{"dataset": "acted Russian speech (Dusha)", "spec_augment": true, "targets": ["emotion"], "norm": "layernorm", "inner_norm": false, "init": "torch_default", "residual_init": "none", "lr": 0.00067, "beta1": 0.9, "beta2": 0.99, "batch_size": 128}
Rows from block 11 of a small sound classifier, named by matrix and row number. Rows with one number belong to one neuron. Each number is 128 + 32 x the weight over its row's rms, rounded and kept within 0 to 255. All counts start at 0. Numbers have three digits each. After the name is the row's rms in percent of the matrix's.
After each neuron's rows are labels from the 100 clips, of 14976, where the neuron reaches its highest value: "responds to" is what is common among them; "band" is the frequency band that holds the peak. Only what is clearly more common there than usual is listed. The data: acted Russian speech (Dusha). In brackets: how many of the 100.
# fc1: MLP up (model.blocks.11.mlp.fc1.weight, 768x256), inputs 172-255
# fc2: MLP down (model.blocks.11.mlp.fc2.weight, 256x768, transposed), outputs 172-255

fc1.156 080:144123180072184110147164111094117128082096113115136121112147091182077169101136162148128057168215146137124157155108076117189136170086093101142123185124144121120139087147159065152112128109111114127067159141111111143095124108099105150119196078098125105093
fc2.156 073:126142146099139145168130125114118096114214124182113074096170131120187102127183096165136163107152181117135114080196143139135110101160105116138169117126107130114109166177103047094160194134018110136107127163199115184145125214135160071151091135100160150123
responds to: emotion: positive (49)
band: 250 to 500 Hz (66)

fc1.295 104:080157107100136142156156127144105096190157099127137130176228171112100078007069121089083152140141098140126168155150092139173086143152120141172100115121085103182142098136175142165135090116152119128149130188135105132113087097142150173138125097096138136145
fc2.295 118:139105108149161146069147080117143129161111199148168122169120117098135106133155107159127100145143163131160108143102160120124194134097158084119115130109122119067151114128062141051176135142097150122163138106080142059152222150097114109133165126208139081112
responds to: emotion: neutral (60)
band: 250 to 500 Hz (84)

fc1.554 089:138068110077128110162114071104090115108073158127119133133152095216135121140149146131169117158147104044123118094109031145091163098119096159045094163109132197084142101148171075142123125125121099169095176133128191101146141111130135075138162111165122125095
fc2.554 074:095160170066095202109076138171123174182118154121146133125113146129086161160105173133148064180156170148077142141180150136169146076081128105133128079115174107116172135116100122128157119100124110114142130083108078140108092163124139174115136131155162044146
responds to: emotion: angry (46)
band: 2000 to 4000 Hz (50)

fc1.287 104:128104129158178080109169109111110134138032126148159183164116050134109122116132083160127085133136136094077063085119091197144124107136152122115145183142137122091029072104104112157118162163112098134106168098120150104130175098122113094064102066137074096072
fc2.287 103:121106110244175099116166091106154181108082126116147141164103102141073121121102121104108078097173135153159106180063154095123134188125157099182111161129145149092110099103126114137083131140109145154183182171064198093128153055104063122112184082132064100142
responds to: emotion: sad (54)
band: 2000 to 4000 Hz (90)

fc1.20 113:116093153107145103093143130108159158124070140100107205150156109144120153098127119137136074085087141079042124059114129178111136131157138154126154163152107114192143127083137097152200155154154179157106113138155158143146153137104090107163113071119131131024
fc2.20 135:177117126151133136174111145104053097148150114152102171118054105083145095140147101128164131139066083074073104093109096188107099135106117085117126112167092137099089149137158197106115118098148084145128129084169080145133161116161169124116091149130090149083
responds to: emotion: sad (56)
band: 250 to 500 Hz (59)

fc1.100 092:114134100103140131149157118124101084104129086120123079127185131163104127071120101117101159138122130085104149163142077134088125128095110140083125102128114107139143078103173142144141094101127134082130151167145162117080108108170135165200091073124145134130
fc2.100 102:154124128103104132103127077177185154185132178140180086156096146074154084180118161144124110137101118121129084096148130114145165097164151123154129122138078140079172143135123173095134197148140118184168132134106107119191202175057117119152161136177150142103
responds to: emotion: neutral (63)
band: 1000 to 2000 Hz (50)

fc1.427 109:131161098155151096121117095123148115136109105149163123140122084133135132119105084174137090133059127170095085122149146190132062114110108089126082130144109163025079118074126098139175104124118091141070145122109124079159119132132092117046158109203107120111
fc2.427 111:124108165205139124097153165077124137045143098121123153144103092189117168112110136124148103088163136152128172178105139068109124174110134147164157132111189061148096153117148114169062117085125187139125115176098179133049091066120087166132137094069113154142
responds to: emotion: sad (70)
band: 2000 to 4000 Hz (61)

fc1.73 086:161136129108157100125153127121159110186105122121111165163135102163110111111109132104082157199042146167109140104110101161156154150167181118166121159137162089096103118108106130154136132155115076086106148124119094062114147080143164150080147175134077088099
fc2.73 101:105118053115141096158119157189074116133129094090172141084193136146135130136145084119096168070104107066110093082149174154083106125170125186106166142130113143164082172170138100096102119171195078134074092120162131159141087179129116090116115161095108174136
responds to: emotion: sad (55)
band: 250 to 500 Hz (70)

fc1.487 111:117119144083112117144116141153101120099108096105182115097138121132035102154110160125121084125130152084051101153102134122156083152120176153094183149184183105123122066063083116109083094126146130124105144094086095110158102089160110147112154121118125118117
fc2.487 131:147168113155145081144133146108118105121101073162113142131123103141167159124150109131102131155122109146106096110176092193139069075098073087125110147142095153108123123155156125187156135152130112077086128076173133158120119151156191103133050110164098086108
responds to: emotion: sad (80)
band: 250 to 500 Hz (65)

fc1.392 101:108166080124153072063181067165141093187157136133192118143128129117139125108164102185163118197126094097150110158109156129172128105111156078117152154153110126050124094142066154109136129132151138129128134066122139062074191126131080173191186127127127116144
fc2.392 114:150145074110193122176116141104096079089078144135203114055129085122126118107128121136152140095081114160096119098132112172143117119113121198069093162140121156183080174146173152101108105129171091100070128135127132160132170085200175093076111125093099112090
responds to: emotion: neutral (67)
band: 2000 to 4000 Hz (99)

fc1.104 095:132184135133227097139159129090155143149073128114150120085103063166068171126147163137129089131179100164122160102130122147149111162137077059142129195187107133126107118095127083165115129114154069172098142147106152102065130116103081129139156096133085062122
fc2.104 088:135114134127100111166145094103098139116117107152066122136134192104184074093188097146085183139123119102136057072185099140121124132149122171120132096127083137131111128151135134116155169158055097132143151144189123199192105173135210063119063116140145155104
responds to: emotion: sad (64)
band: 2000 to 4000 Hz (78)

fc1.486 090:148053138088177074127158120081111161149150095191130146158181157108179115079108098127158120094121139116159145124082069170108102143142174108121113118135096143115100088111104144087140127089148107174097158118089139088153140075117102160138161113129143108102
fc2.486 093:143128108174131137116107145123082110053174132184089117149098112107157105060073106165154168087148073135091087145127126112129121131132110147148072145115108158164145141196196213130141103113168126079136120153150115183113142163093172064119099066105112155107
responds to: emotion: neutral (63)
band: 2000 to 4000 Hz (88)

fc1.277 090:112110151103146142131167111099113091149099095121102116115185165145105113058124145113112125158140127120113129168103069167138125075090111148082068116103114128142175094146149169146150056100125130096140178150140152118108095098181160158196099071106122094143
fc2.277 095:159144148065078146131115087155172128136123184119220091128080081090139110196083165153138099111120117136110117146181130123116158117164126117134130135137096112071158137124154161096143161125136138149129110129091138117169203161050087126144183131153155128098
responds to: emotion: neutral (68)
band: 1000 to 2000 Hz (66)

fc1.699 081:102097140129171091135140122110068087065143120151133128144182086188101170082128085155088099171210156091150132131093106165144119153114142064101094155095143139133143070189166071155167114148084086173089148117101130103097147114070099071131149102126135069100
fc2.699 066:124130150117159118183146125099114025089176134133105145096172097136145122130165140128123131095100139121069122109134115194133114092133121048137176164127104091125123132167176055111139152131072142131108106108205099178140131135199134121110111134119127134087
responds to: emotion: positive (44)
band: 250 to 500 Hz (81)

fc1.349 092:159091143107121110146128089148109152156059154149137155099161113173163092164199171137174152142179119056089089129132050171169155100112131144092121141099123170087107116155167077166104115137103127135105178094186158115169174118160162107173127110138118139083
fc2.349 089:093133146097099189148094108190106157117158151059132143164161158123106132113080171126135103184218195120137159176180108097131154143110108180113072102104149160156178116141179117133124082118043092119121169141156137147140094153063112147091173113125160099202
responds to: emotion: angry (40)
band: 2000 to 4000 Hz (74)

fc1.361 092:101136134106134103139182083139105112152102058102081129118179178141086083072131111105132140131129123044070150094089080137131116108143116158100148142136113114153151071119131164166122106110135153125095164142176166134101088127159125149188117080093116128130
fc2.361 094:173154121134110132087138119143160126151138168141178096126071141064113097170092142131158118124052073150099128129107150116121145137159135074148146139156078096091182148080110191116163163123201155079137102115113093116160225159125143160139141141175137124096
responds to: emotion: neutral (76)
band: 1000 to 2000 Hz (55)

fc1.441 107:122136095191180073113150075106085135126056113149188155143139100128108140129102067112114078164119111156107053135147145168177093119082142094134070146148088140059082122113096128134163114179110075122116159104123111087172142112140138092055123117174101100122
fc2.441 110:104079167200108120090156138118159185088126105109098127156112119161085164156098150084108112090116153178125164168080163041112127157124158148208161123119163048105126173100133126184069178125114210121167138183120156136090094081137107149151132112130097135168
responds to: emotion: sad (59)
band: 2000 to 4000 Hz (54)

fc1.645 087:117178145103151147155155144133140119156158156162122088206157095191159076099104110163175119097076154130131142152141084164105113160125100135113071162138131215120114113104160045140145166090115146120143169161099120150159099092141131140105154056167112142122
fc2.645 092:125141162099120146094147154118172128135200162138126102124166125160174133151176114161140114120125246158172140102125172103129169086163140141135153153111170118175168172138087008118183183130050162126144121153143164180117155173101132134162108120123137134101
responds to: emotion: angry (54)
band: 250 to 500 Hz (64)

fc1.261 104:105147176124153080114154146091101126061125160143191102093163074197181136137132145192102103115158160120104145177111067125172149163127158116134128200131159143147100120174186085128086114162130093176089138157125143137130187126103138094165146120070122118093
fc2.261 093:083137110135156120094131116072080059140146137168123107183173118161155136104122118145106107120114139099096079138096089187100145090102182104104097150087153178123118072191141091137130073141155113135153128065089079099146104090188142097048122107138114137088
responds to: emotion: angry (40)
band: 250 to 500 Hz (63)

fc1.92 095:135157089144168071158172107118134140133095106101202199089184113185125158104117127112062076144138101148200149174117094089157137186098099104104091172136131120115124151100117083198134073189150129100116133133060163076139137096092075111115172111194077078120
fc2.92 079:094119196090088097134129099114170122178121113137044138163204142142139103141102133110042139094139125102083094127122112153099130115135168117176104103106110161089159099129161098157130122179151137152147151102116097162194055130138124107115129138147119176116
responds to: emotion: positive (68)
band: 250 to 500 Hz (73)

fc1.266 095:150163043130164041143169113051106158180110084147109147149164125134160095094158114109113151088075123131078089100104130168152127128112153105113081142192093155138075148134114127161141118153140107118139154107107098138208153088172152099107131146171021128107
fc2.266 080:130129145148138116111137154148183107070170091127122111136088091155115134090118154148139126075141074147137156162119154066121101152124129146174155144114160143141111102147178155116080108102179146150127113186099128126066095101106087154084166086062123189129
responds to: emotion: sad (66)
band: 2000 to 4000 Hz (70)

fc1.372 115:108132123145199039126145092114100148119099122147222123101151082145105161153100112123094058149161106161124085190132149132156093106079135068127088179152095131041105150126133125131130098174109074169086126118135119056154119127095107105088159126138078077148
fc2.372 124:090120145120110095108148169101145131094135074133110130126174130195160160144129104099083122097114159173086141151080123068138111131146184176184161158113179079132116169153134075214085175155124181147125122156128138188101053090145155108120113153105057153144
responds to: emotion: sad (55)
band: 2000 to 4000 Hz (63)

fc1.681 083:116116128120143097137161142118121107158135145132130087190184112156152124137129157161140068113160140103120107123104085167142156117129111114101095183140132202108137074143147046104179149157128133129117171131076134134193179137116086098140143103156139107076
fc2.681 077:135192154134103159145087119108129133193226146152091102153100135105116099139111098121131117160092197139113137117142127162150141069172127077149114129138118114105208168141124075119176164130000103118179106132182070165161150172142151157131128155131149117141
responds to: emotion: angry (53)
band: 250 to 500 Hz (60)

fc1.48 099:119101115117123100155109150115121163104117092117126128115140137160070117128098092093061118122081136116088076142060128141135106154096191104128085149157182070078139123081152128147130070163136089114135130083111072092175108071147163150108162172158048128144
fc2.48 109:133131116134133067126149167131154096136125051140125142120144110167159173140142138139092131103110076106117116103156111145102052116162091145115160157129095125114103118139099110194115122160183159094085105144147134136104054150140082122151078102127118158086
responds to: emotion: sad (75)
band: 250 to 500 Hz (52)

fc1.256 093:116160134126138131127181087149088098140105063115132104101178171122043071152145131126151071177138163114104139118098094149182119087113159145101102119160137151130152085125124172152112087101139124125109199092136140121134093084168145128153136072123120068147
fc2.256 097:195123137112108136120111117112125134123115152150179125104054104069130115153061156155181139105094104136113139138149113137109118146145093101122124138165070103106175176103180170109160151104146128101098118141168122130146216165093125140159119121139146110096
responds to: emotion: neutral (69)
band: 1000 to 2000 Hz (54)

fc1.464 107:099124118164184100121139086154097129095090125144190151135144088154101105127082121174139065131150118153100087142156173121161092103114129116178078162110107127045085147090131113111152083144103079157107138109163123095138099146149140109054132108145103084156
fc2.464 112:118104113172134107088173186100110179082165084128113149139115134176158149127092129127156153088113134130150162159065108048106124196161162162154135155118180071140105170134140115184081167096140161170147136176128145124059072088088118113132141138093096178157
responds to: emotion: sad (57)
band: 2000 to 4000 Hz (53)

fc1.583 082:120097165094156112126151142116115125141122151191158076207165121180148108085135085144146099125148189122129151083134093154161124142131154144141124207111169152146114092151132050097134156117091123165098175156109101136145172100125170171140138080113141127111
fc2.583 091:123157145151168151141116145095101098084234132164095095124148102123136130125115098152144111122144241151097119136106114165104120102136115115094135150138130154168180147172138015123147143126011131088125122152157136204130156143158138097123101094118113136104
responds to: emotion: angry (53)
band: 250 to 500 Hz (62)

fc1.474 104:125159144110147129126138151116108124154105102149107158080163118114125110100104060137162162088123173063073142090091112175100115129175105082123161133185125107119146089128124115151116162129103141126129140161173155175122116170145115059169097128174115138082
fc2.474 089:172155146116159116114189094139151059120165136158192086163120125115149079087166127136162118204166120151128168173139167098199130133067137140135143150155111106155104114141114130090128172096117182143168144170158137100119183102117131122156133066107128117110
responds to: emotion: neutral (63)
band: 2000 to 4000 Hz (77)

fc1.9 091:122137151115190089158164116103122187101077136114186150083146059182128164140123155118082053131174116101107148173118068093133129203117100119137126199160125131106123144108174089182083133168141086179082145162087137111132142131065076107135189099124089078112
fc2.9 072:108096144135129130155118112079080115133127120147049187161145163125180080126120127144063151122152112071130033120152101184102130116118153097118105100101103156102123130158133121095158085165117075163133149092160075169192075143150189085061105143118132143102
responds to: emotion: positive (67)
band: 250 to 500 Hz (62)

fc1.609 105:106060167098166114142135141132113181146120101095152107144155098125111175141103179081117064143188131138036154150083099077136134176079141141172164169194168100130142100148172109140085129118108133164129197142130122122130142106094137149134158142122094112143
fc2.609 120:107136145144084114119110125136099140139159080155096133152148174134155133119125096117087134188135160090120101118145087145171097105151135130148125096133119113100138109115123077193161186152048123141140126108163109134144059143113157128186076130138136128129
responds to: emotion: sad (57)
band: 250 to 500 Hz (53)

fc1.304 086:140174083118168104174190107114167159169093134143172150112188090193136109113165101132078107134141150127163159141152132145151150147135097103120153139127155132079068139122086080161107107154117152153114155143066179104116161110081067132184207108145073117093
fc2.304 063:123105220142109134142106082115117128143143114131110126143166155102156106129158123129068075109176113105120119123150139100118125101086156183190107051112091148103113167165144155110121123140115115213135167084143149191174067155080125106112133115107144172152
responds to: emotion: positive (69)
band: 250 to 500 Hz (56)

fc1.262 083:120089063109142085130189100112101195200067092122142142155195154124060096099117160083178139116111119089149159139089107161108142128108138124100100118126113158156158096098141156134106105082157121092102136123168114081127113081183141151150148095161125089154
fc2.262 088:155148125136098168160089131210150103156225159128138088135081136082145084119138148148167156151138085137132134123163162105137139129146113138120147113138095161134122129145155168088153131113177091187150108174134094128144183168068140133145147151084144147139
responds to: emotion: neutral (68)
band: 1000 to 2000 Hz (59)

fc1.50 100:131118120162137104147137104065084146146120154127143159180158115139134099144107125069059150132142158136087128203097130118146174157120136153138075185141123109145138160124198138129122150203084114129097144116180152120171179122155170076123131150113062088157
fc2.50 089:090086115181108103114117144151137142082168080129127124121153141168152136139161085133084152107181117141174121164129176087118110132150139160167145135090152151098089135183132087116094100165150141160103121150100156136103064112071092134088183121090114203158
responds to: emotion: positive (53)
band: 250 to 500 Hz (65)

fc1.290 107:126097115095165074131124135099056109166151082203115154146171152108142100104117072132148113132138172069114113126071071167127103142148174122117153122153152172095075060146072146113078099121136080155097180078115129104140125092152091104095155127110123126101
fc2.290 098:153133123171175120132142137132108123092145114152105138127104126124126089013080132149162164115149091128068099146096118119152115161116126167133089182136116145171112106165211160129104099108136107128142154184185115146102157111130170080108112060070108184091
responds to: emotion: neutral (60)
band: 2000 to 4000 Hz (75)

fc1.150 098:142102148125138096144156095094072136120116075112153152161154108123079103153122128083091162098110161114141146181116133121128109167117162143164137150170178081107117153115160128127100125163094131123151187113143156110145167086147163156073163147105017108173
fc2.150 097:146138157141107064144139146143155152167121051131143130104142174122118130145137102099082118156143114130145093138121119120164056116140137128141153152173089101112167123092090093133175146175106134134126146133148117117159081135119150132162099146127112137138
responds to: emotion: sad (81)
band: 250 to 500 Hz (73)

fc1.600 096:098079149107122115137109123135111162163112150191127127186156074195158108101080075123123164110118181129147132094142097196127136136180125105156076168071166147128111095147156065119124138130103084112109146148117121108154170129091148118165139112159125141108
fc2.600 105:092165114166189155127125137100135100090162164140109121128169085155135150106123106150126110115133248160142121113120131171087156136155103125114113166102154178171130128147124000129140144145030110093115124153127176170135143123145100111106123096124120128088
responds to: emotion: angry (54)
band: 250 to 500 Hz (51)

fc1.360 085:130087139097159081131181113125124198219093088118114195158200142113101135091110165077158108117114133080147189127071078137136107153162157125151120148130115132163141078119128151138123115110138154140077156111156160095142089060136120157161183121122108125124
fc2.360 079:163148107140134148148092143177139074096212141130127114123072125086163106099119114140149163106138056151158119134165176109079118164104089140078113141140091168146144143150147208086180125121194122125124105146143124157137170183088108083109097122124136159134
responds to: emotion: neutral (67)
band: 1000 to 2000 Hz (50)

fc1.0 101:113105128160146077164114108106133156093068158110133142078144101159132153127164139173119146124174153082099130115122083129162116153149097139133143176117145154143101100110179076139101115188127106120049199107161195138167174134118106118188132111089133146087
fc2.0 103:123137088151099144167088089166100168170094160103155100174072143120100074139075173129144167176141160064138064133142106152121158099159153188099091154125137140106173136129168118106062128134067071129160125108181112090172170145124127100101154138104151131176
responds to: emotion: sad (60)
band: 2000 to 4000 Hz (76)

fc1.724 087:119153138118157139146158104105102134105125157146102133162119077190148080092126107169153096107096129084111119148108110158068148159080081114071058164142096207130125132146155095129132119117102108145136139156111139135163123127127144052097133077215084115104
fc2.724 096:104124160068097157083150142125165159132143167100158129141179134156141173164152165138136098114163212176149195145130151079155178116127159125167160117100186101158147131149117063129145145115097182169138128147105141158102114114095116176151174147094136111139
responds to: emotion: angry (44)
band: 250 to 500 Hz (72)

fc1.647 084:161057158080137083125168107078093167144126066162118190130207129129130110101111143086159095083132141098091168127088067114107109122146124070160155120098100097145174118135116144139153135074085169166106160168179139117119078105127113156157136092158144106115
fc2.647 076:131144129152091143107109131137145144135170145121107109172082161080152108102133103136139141135090022134144147154124144064097149153115107143146114113107097130147154137124109249139148105119232147082130111142153101128127144173095163112137107121130159127144
responds to: emotion: neutral (61)
band: 1000 to 2000 Hz (62)

fc1.701 102:170099136155150096129176079102145153099142048138166107179101117124084088182158119143144121078182162078156089133150131067096128149134134153165180131139159053120105135127121129116095121119094197141142168114094209104127140107097091114128151086083120135157
fc2.701 108:180146123128134107174131130142167117144087120093202134088102143111086106111144159101161114162107098161149162122137164133176093166104112165104153136192097142168086114057104120102101126103150160120112139149110136104131183068166123190115142131111131145109
responds to: emotion: sad (55)
band: 2000 to 4000 Hz (62)

fc1.489 105:127159113136161130049141142115093093132153116217157144151150155095134091134124095174124077142171170146158132120061118108181104119109161134128086136128164198125109141179072136123133132132117127158160168084051114145141153099100128109060175110124096123118
fc2.489 129:191156124088142123167125137173125092122098122077141123107042105103099131126115198149198115119137075136124135122150115175120100134133074125065105144176093152158159116130162192115167111080173124102108123127137153150123146139109108107127123113148138056126
responds to: emotion: neutral (63)
band: 2000 to 4000 Hz (100)

fc1.289 101:120096175085173104128148156052117083080141125120125099140158042173095183172129146149083069093126142106128143173099054159088127159107118061101159171121153139105149107153151089144136102154112105136092141113079124100112154125102054131072160116111117072097
fc2.289 097:122128146182134151159100082098080091135140144184090136151142159074175099098121126143097116140159143123133090131126117181155126108079118104133070092116072180084115106182163122121145084147070096120108161072178077150196136136169185079080075103139142120127
responds to: emotion: positive (43)
band: 250 to 500 Hz (86)

fc1.126 084:139122082151169085143155128076139133138083103143183116107144079189117174094095144112128131159172084135181151159118114137183087162142100068196134169105108089115094094108131079172110081098138096145134103117093124071063123103110079109135157105149089126131
fc2.126 056:126032204039099106153145133113144157123109110162058125138153152137172100131082162130097163079135105095104097064160071109088117114185153187155154106138117096148090092118157115148114202127187128147147164163122120134155091152087138097114077123102149193119
responds to: emotion: sad (57)
band: 250 to 500 Hz (60)

fc1.259 098:113126139107172108136165143105069148151125152110170141160174091165158139163144168117142059151160126104087165152124071134108156156120098129112164172170146152151137114157120100133107147117132125138113154138072170110124140142083122119147154105133096062098
fc2.259 087:089129145124097124142119113134117187140118115116100146148185220123128109119123096093077142152167117123168069153172152117158134141110150125157093080117113117094133130106135138126161132160128098136148145118164099141176049151118172118124104149134136174196
responds to: emotion: positive (63)
band: 250 to 500 Hz (59)

fc1.593 111:147072108130183053147185127106106162132088089129126149103151087157105127132151127170125076118137126098141041124116093117159134141143121096111129191105136115068115082114085126169155126170121064110121227097079129069131122123131131102113118081111073079089
fc2.593 081:096109128105128095094135093140177099154133141118154107149135105167110117176092148124109105091162118143186108163129135094141156130164173106156114184088165146069165101142095133113149135150155111195193139137042134084148122118060050098095232139132112124137
responds to: emotion: sad (60)
band: 2000 to 4000 Hz (97)

fc1.690 107:131143027141175080125125104130141124157109103160151114136123067128158137132117118169149091101088107145104084118133117180146075099101099080134078138128100188055073098124147103153152089110134092107104126106107134096154139116144078133090154102202097118107
fc2.690 113:136105168196126117094130176091120133059157094141102129152084091172126189106074130120151119142140146113125154150099111091117107137109136139163132127121183045132122146120167120168094145075104158144135108138142128100047096082118092157157099108085129136156
responds to: emotion: sad (69)
band: 2000 to 4000 Hz (64)

fc1.264 107:128078122153186099093142105100083106130127129183126113209102112141109085130125156157152103143136148108144086145139096147148140131088161104109117135181133106071082109122083121119122159089125129154146159112124084068095171085147145085090106078155124097087
fc2.264 102:126081106172193143103167108042088179046101144163123137140142118138116118073106119148148077089170139109110140131083078092117151158127127176146097139113147140157114130143150129160084090108099142163114199166128195127109138080124119089121145037109099109123
responds to: emotion: neutral (63)
band: 2000 to 4000 Hz (71)

fc1.473 115:117159099149133115121177038133137109153103143132144127142137122109117101153161152153150118142208115119188134167118132132182103163117104050178133129145125170087125042161133161111119128082107112196159158117045162133097130107101112109163211118132102137147
fc2.473 136:162130165150120141175122111097145147105103140103147152098107126070103129108102131084113073103134095180117174140157143121104109167077075184120091084159071129191145158071129189117184089131137172063109143180121177178158152102145142145118091103169119125140
responds to: emotion: neutral (63)
band: 2000 to 4000 Hz (100)

fc1.354 098:139150087134128112136151127089094085073126144120175135123180081160134164124148096125070121073096121148118194195151132128084110177091077117114122146097118128156111141140176129123118038139169159055090128149094167135104150101164112162123143095146110112135
fc2.354 083:100106105132105138109124063095128132143124171161087093206170165095195104128120106122056138126131161119150082148133101105083184149121155142162102102097093159104136113150140146118115133193121129135129144107134154114217141143118138076139103115182148178146
responds to: emotion: positive (49)
band: 250 to 500 Hz (74)

fc1.226 077:101156159083168121127160162131121106159139145174144059184147148164131084084157112141135095088128141107099122102123107171144134160099115105090141201142127176118123084135109047119161184122128139094104169155106075152161151122161137171133121068175122143102
fc2.226 093:122167173144133145126121145099122114106213132162083103130147118136154128150131112144136121138127234174110153125113123131144130080158137104138143145129148110142169181178118010128163195130008145107128115153186138204129152161143160114155101130108123078131
responds to: emotion: angry (61)
band: 250 to 500 Hz (60)

fc1.530 097:114116102122174109126153113094110116067134135115130116116169091158097151143164113153068119108151137089125130135142109122078167192152081110084196145135137127177121092097146095162135100164130126113083138136108192086110161119128074118113123064098133089084
fc2.530 083:135140171175184114149118109060128079136140123196043141143116132094184110093089143122108136113102118157131104086134101184130097123105107106121104130134068155118125125143143110142118138139090120123132136144164085165173136114195170099096046099134126168067
responds to: emotion: positive (47)
band: 250 to 500 Hz (84)

fc1.213 104:125113098081113120153119151153098134092110089093196084102155121130059160161122142125127113125146126070084120155100141092125076175119132162090195140191176109136140042078086111141106101114160163097104139104063124076139103120147085138130141116130131105131
fc2.213 109:138154114110119078159120134120116102139110080142087152114135123120152141158164120109080176118127088109130113106206120187101070098145068083110113138142072168087119140162165155153172125179172089105072094064181136173149104181145182113125082149153113126141
responds to: emotion: sad (84)
band: 250 to 500 Hz (51)

fc1.245 089:131150111109129116146184120155131121131116138138146143141190094178083103118145100121070182151141130146118173136118159176141119142179131072159181137123143105144060091134080107155125077134147161112135110148097161078093154107094094142141176133133079099109
fc2.245 080:110106137131188093145132086096104092155125124155108114125188159098146122134149071111055085125106107135113065087129101151105132128081161102131100116129078157138123142142136145114175157191166077132106155086121105139205127146129174077123060141150116113105
responds to: emotion: positive (59)
band: 250 to 500 Hz (62)